{
  "model": "masked image model",
  "dataset": "regions of photos with short descriptions (Visual Genome)",
  "train_examples": 203450,
  "image_size": 32,
  "crop_scale_min": 1,
  "horizontal_flip": true,
  "method": "mae",
  "mask_ratio": 0.6,
  "loss": "mse",
  "encoder_arch": "vit",
  "encoder_norm": "layernorm",
  "encoder_norm_position": "pre",
  "encoder_activation": "squared_relu",
  "encoder_mlp_ratio": 4,
  "encoder_head_dim": 32,
  "encoder_fused_qkv": true,
  "encoder_bias": "all",
  "encoder_qk_norm": true,
  "encoder_parallel_block": false,
  "encoder_inner_norm": false,
  "encoder_patch_size": [4, 4],
  "encoder_layers": 10,
  "encoder_width": 192,
  "encoder_positions": "sincos",
  "decoder_width": 192,
  "norm_pix_loss": false,
  "decoder_layers": 2,
  "init": "trunc_normal_002",
  "residual_init": "none",
  "optimizer": "adamw",
  "lr": 0.00076,
  "beta1": 0.9,
  "beta2": 0.99,
  "eps": 1e-08,
  "grad_clip": 5.0,
  "steps": 8200,
  "batch_size": 64,
  "epochs": 2.6,
  "lr_schedule": "cosine",
  "final_lr_fraction": 0.01,
  "warmup_steps": 410,
  "weight_decay": 0.3
}
Rows from block 2 of the encoder of a small masked image model, named by matrix and row number. Rows with one number belong to one neuron. Each number is 128 + 32 x the weight over its row's rms, rounded and kept within 0 to 255. All counts start at 0.
Before each neuron's rows are labels from the 100 images, of 14976, where the neuron reaches its highest value: "top examples" is what is common among them. Only what is clearly more common there than usual is listed. The data: regions of photos with short descriptions (Visual Genome). In brackets: how many of the 100.
# fc1: MLP up (encoder.blocks.2.mlp.fc1.weight, 768x192), inputs 128-191
# fc2: MLP down (encoder.blocks.2.mlp.fc2.weight, 192x768, transposed), outputs 128-191

top examples: text has "red" (25)
fc1.135 [145  72 129 117  91 108 138 119 151 152 165 113 182 108 171 150 134 115 137 164 157 110  94 106 189 113 102 136 165 124  79 162 130 134 100 163 137 166 163 120 122 155  85 102  87 146 113 103  92 183 117 116  95 108 119  71 124 139 136  74 114  84  83  78]
fc2.135 [139 176 180 163 119 182 154 148 109 108 137 104 112 128  95 154 147 115  72  87 177 154 205 205 102  50 153 114 127  78 110 145 174 150 122 123 109 187 110  80 131 181  91 158  78 148 136 102 133 112 119 204 171  79 139 166 102  82 126 137 130 115 149 168]

top examples: text has "man" (25)
fc1.328 [ 90 110 110 132 182 146 174 128 144 128 168 165 116 130 150 156 113 105 115 123 118 144 141 101 104 172 140  75 127 137  96 135 141 139 193 156 118  64  63 121 127 178 132 104 154  86 133 113  53 135 111 108 121 150 121  70 127 129 118 170  99  73 103  46]
fc2.328 [131 195 164 133  39 147  92 120 118 127 133  85 110  68 105  96 164 144 126 130 113 128 146 195 128  96 131 137 106 115 175  93 108 116 139  62 132 134 146 140 106 119 138 126 132 131 105 115 162 107 122 141 139 122 137 190 132 106  83 120 141 127 111 184]

top examples: text has "blue" (35)
fc1.447 [ 85 127 116  97 127 157 122  85 186 165  88  96 163 145 193 176 107 100 113  99  99  49 127  79  98 134 122 110  75 177  92 137 128 167 114 162 151 117  90  89 123 138 125 130 140 100  90 153 122 163  76 101 131 198 177 139 114 102 193  77 129  77  86  78]
fc2.447 [203  95 176 133  85 127 143 103  92 117 112 161 122  85 120 155  90 111 131 121  82 181  80 128 150 104  92 142 125 126 156 183 139  87 144  76  86 175 124 129 163  73  99 139 117 155 166  81  73 188 144 173 128 114  96 137 133 146 163 131 147  78 144 111]

top examples: text has "red" (32)
fc1.649 [134 125 106 105 100  99 139 118 145 163 170  94 186 119 156 167 114  99 108 164 173 124 104 162 178 108 116  97 131  78 131 121 132 113  85  91 164 130 178 152 109 113 106 100 124 137 121 155 109 150 101  96 106 136 105 103 122 163 116  70 109 149  84  84]
fc2.649 [154 105 157 135  73 172 109 110 169 110 109 118 116  74  95 133 141 113 146  64 135  82 168 205 112 109  83 137 144 164 102 144 156 102 176  77  84 117 126 121  84  85 117 141 106 122 145 136 185 119 111 126 160 137 116 145 132 104  80 177 112 135 105 116]

top examples: text has "blue" (28)
fc1.461 [139 144 179 115 105 143 121 202 137 178 185 134 113 124 131  87 131 108 104 164 168 119 136 128 121 154  45 116 163  86 101 104  84 159  72 154 149  90 137 143  96 121  81 131 103  83 116 101 117  97  77  79  82 152 125  94 152 119 110 110 164 125 109 124]
fc2.461 [157 170  99 148  63 137 120  46 122 118 154  97 155 104  66 180 157 139 138 171 138 114 143 158 154 133  88 138 133 115 156 176 123  87 138 127  57 172 118 125 134  82 139 100 131 138 152 120 100 139 144 154 182 155 134 163 135 114 154 192 124  75 138 120]

top examples: text has "blue" (26)
fc1.664 [124 132 138 110  73 163 118  91 125 169  63  81 175 121 110 107 127 163 151 144 124  98 180 143  98 123 154 125 105 167 123 191 131 158 102 155 150 168  55 109 169 148 145 143 104 144  80 115  73 167 128 119 107  99 140  86 145 132 184  74 212  96 165 112]
fc2.664 [162 113 105 139  79 156 131 136 120 102  97 140 181 170 165 164 123  93 122  68 160 115 149 140 154  85  55 135 146  61 106 156 190 149  94 110 105 185 141 112 121 133  85 181  84 136 141 150 165 125 154 159 194 113  99 173 133 108 128  77  86 138 144 164]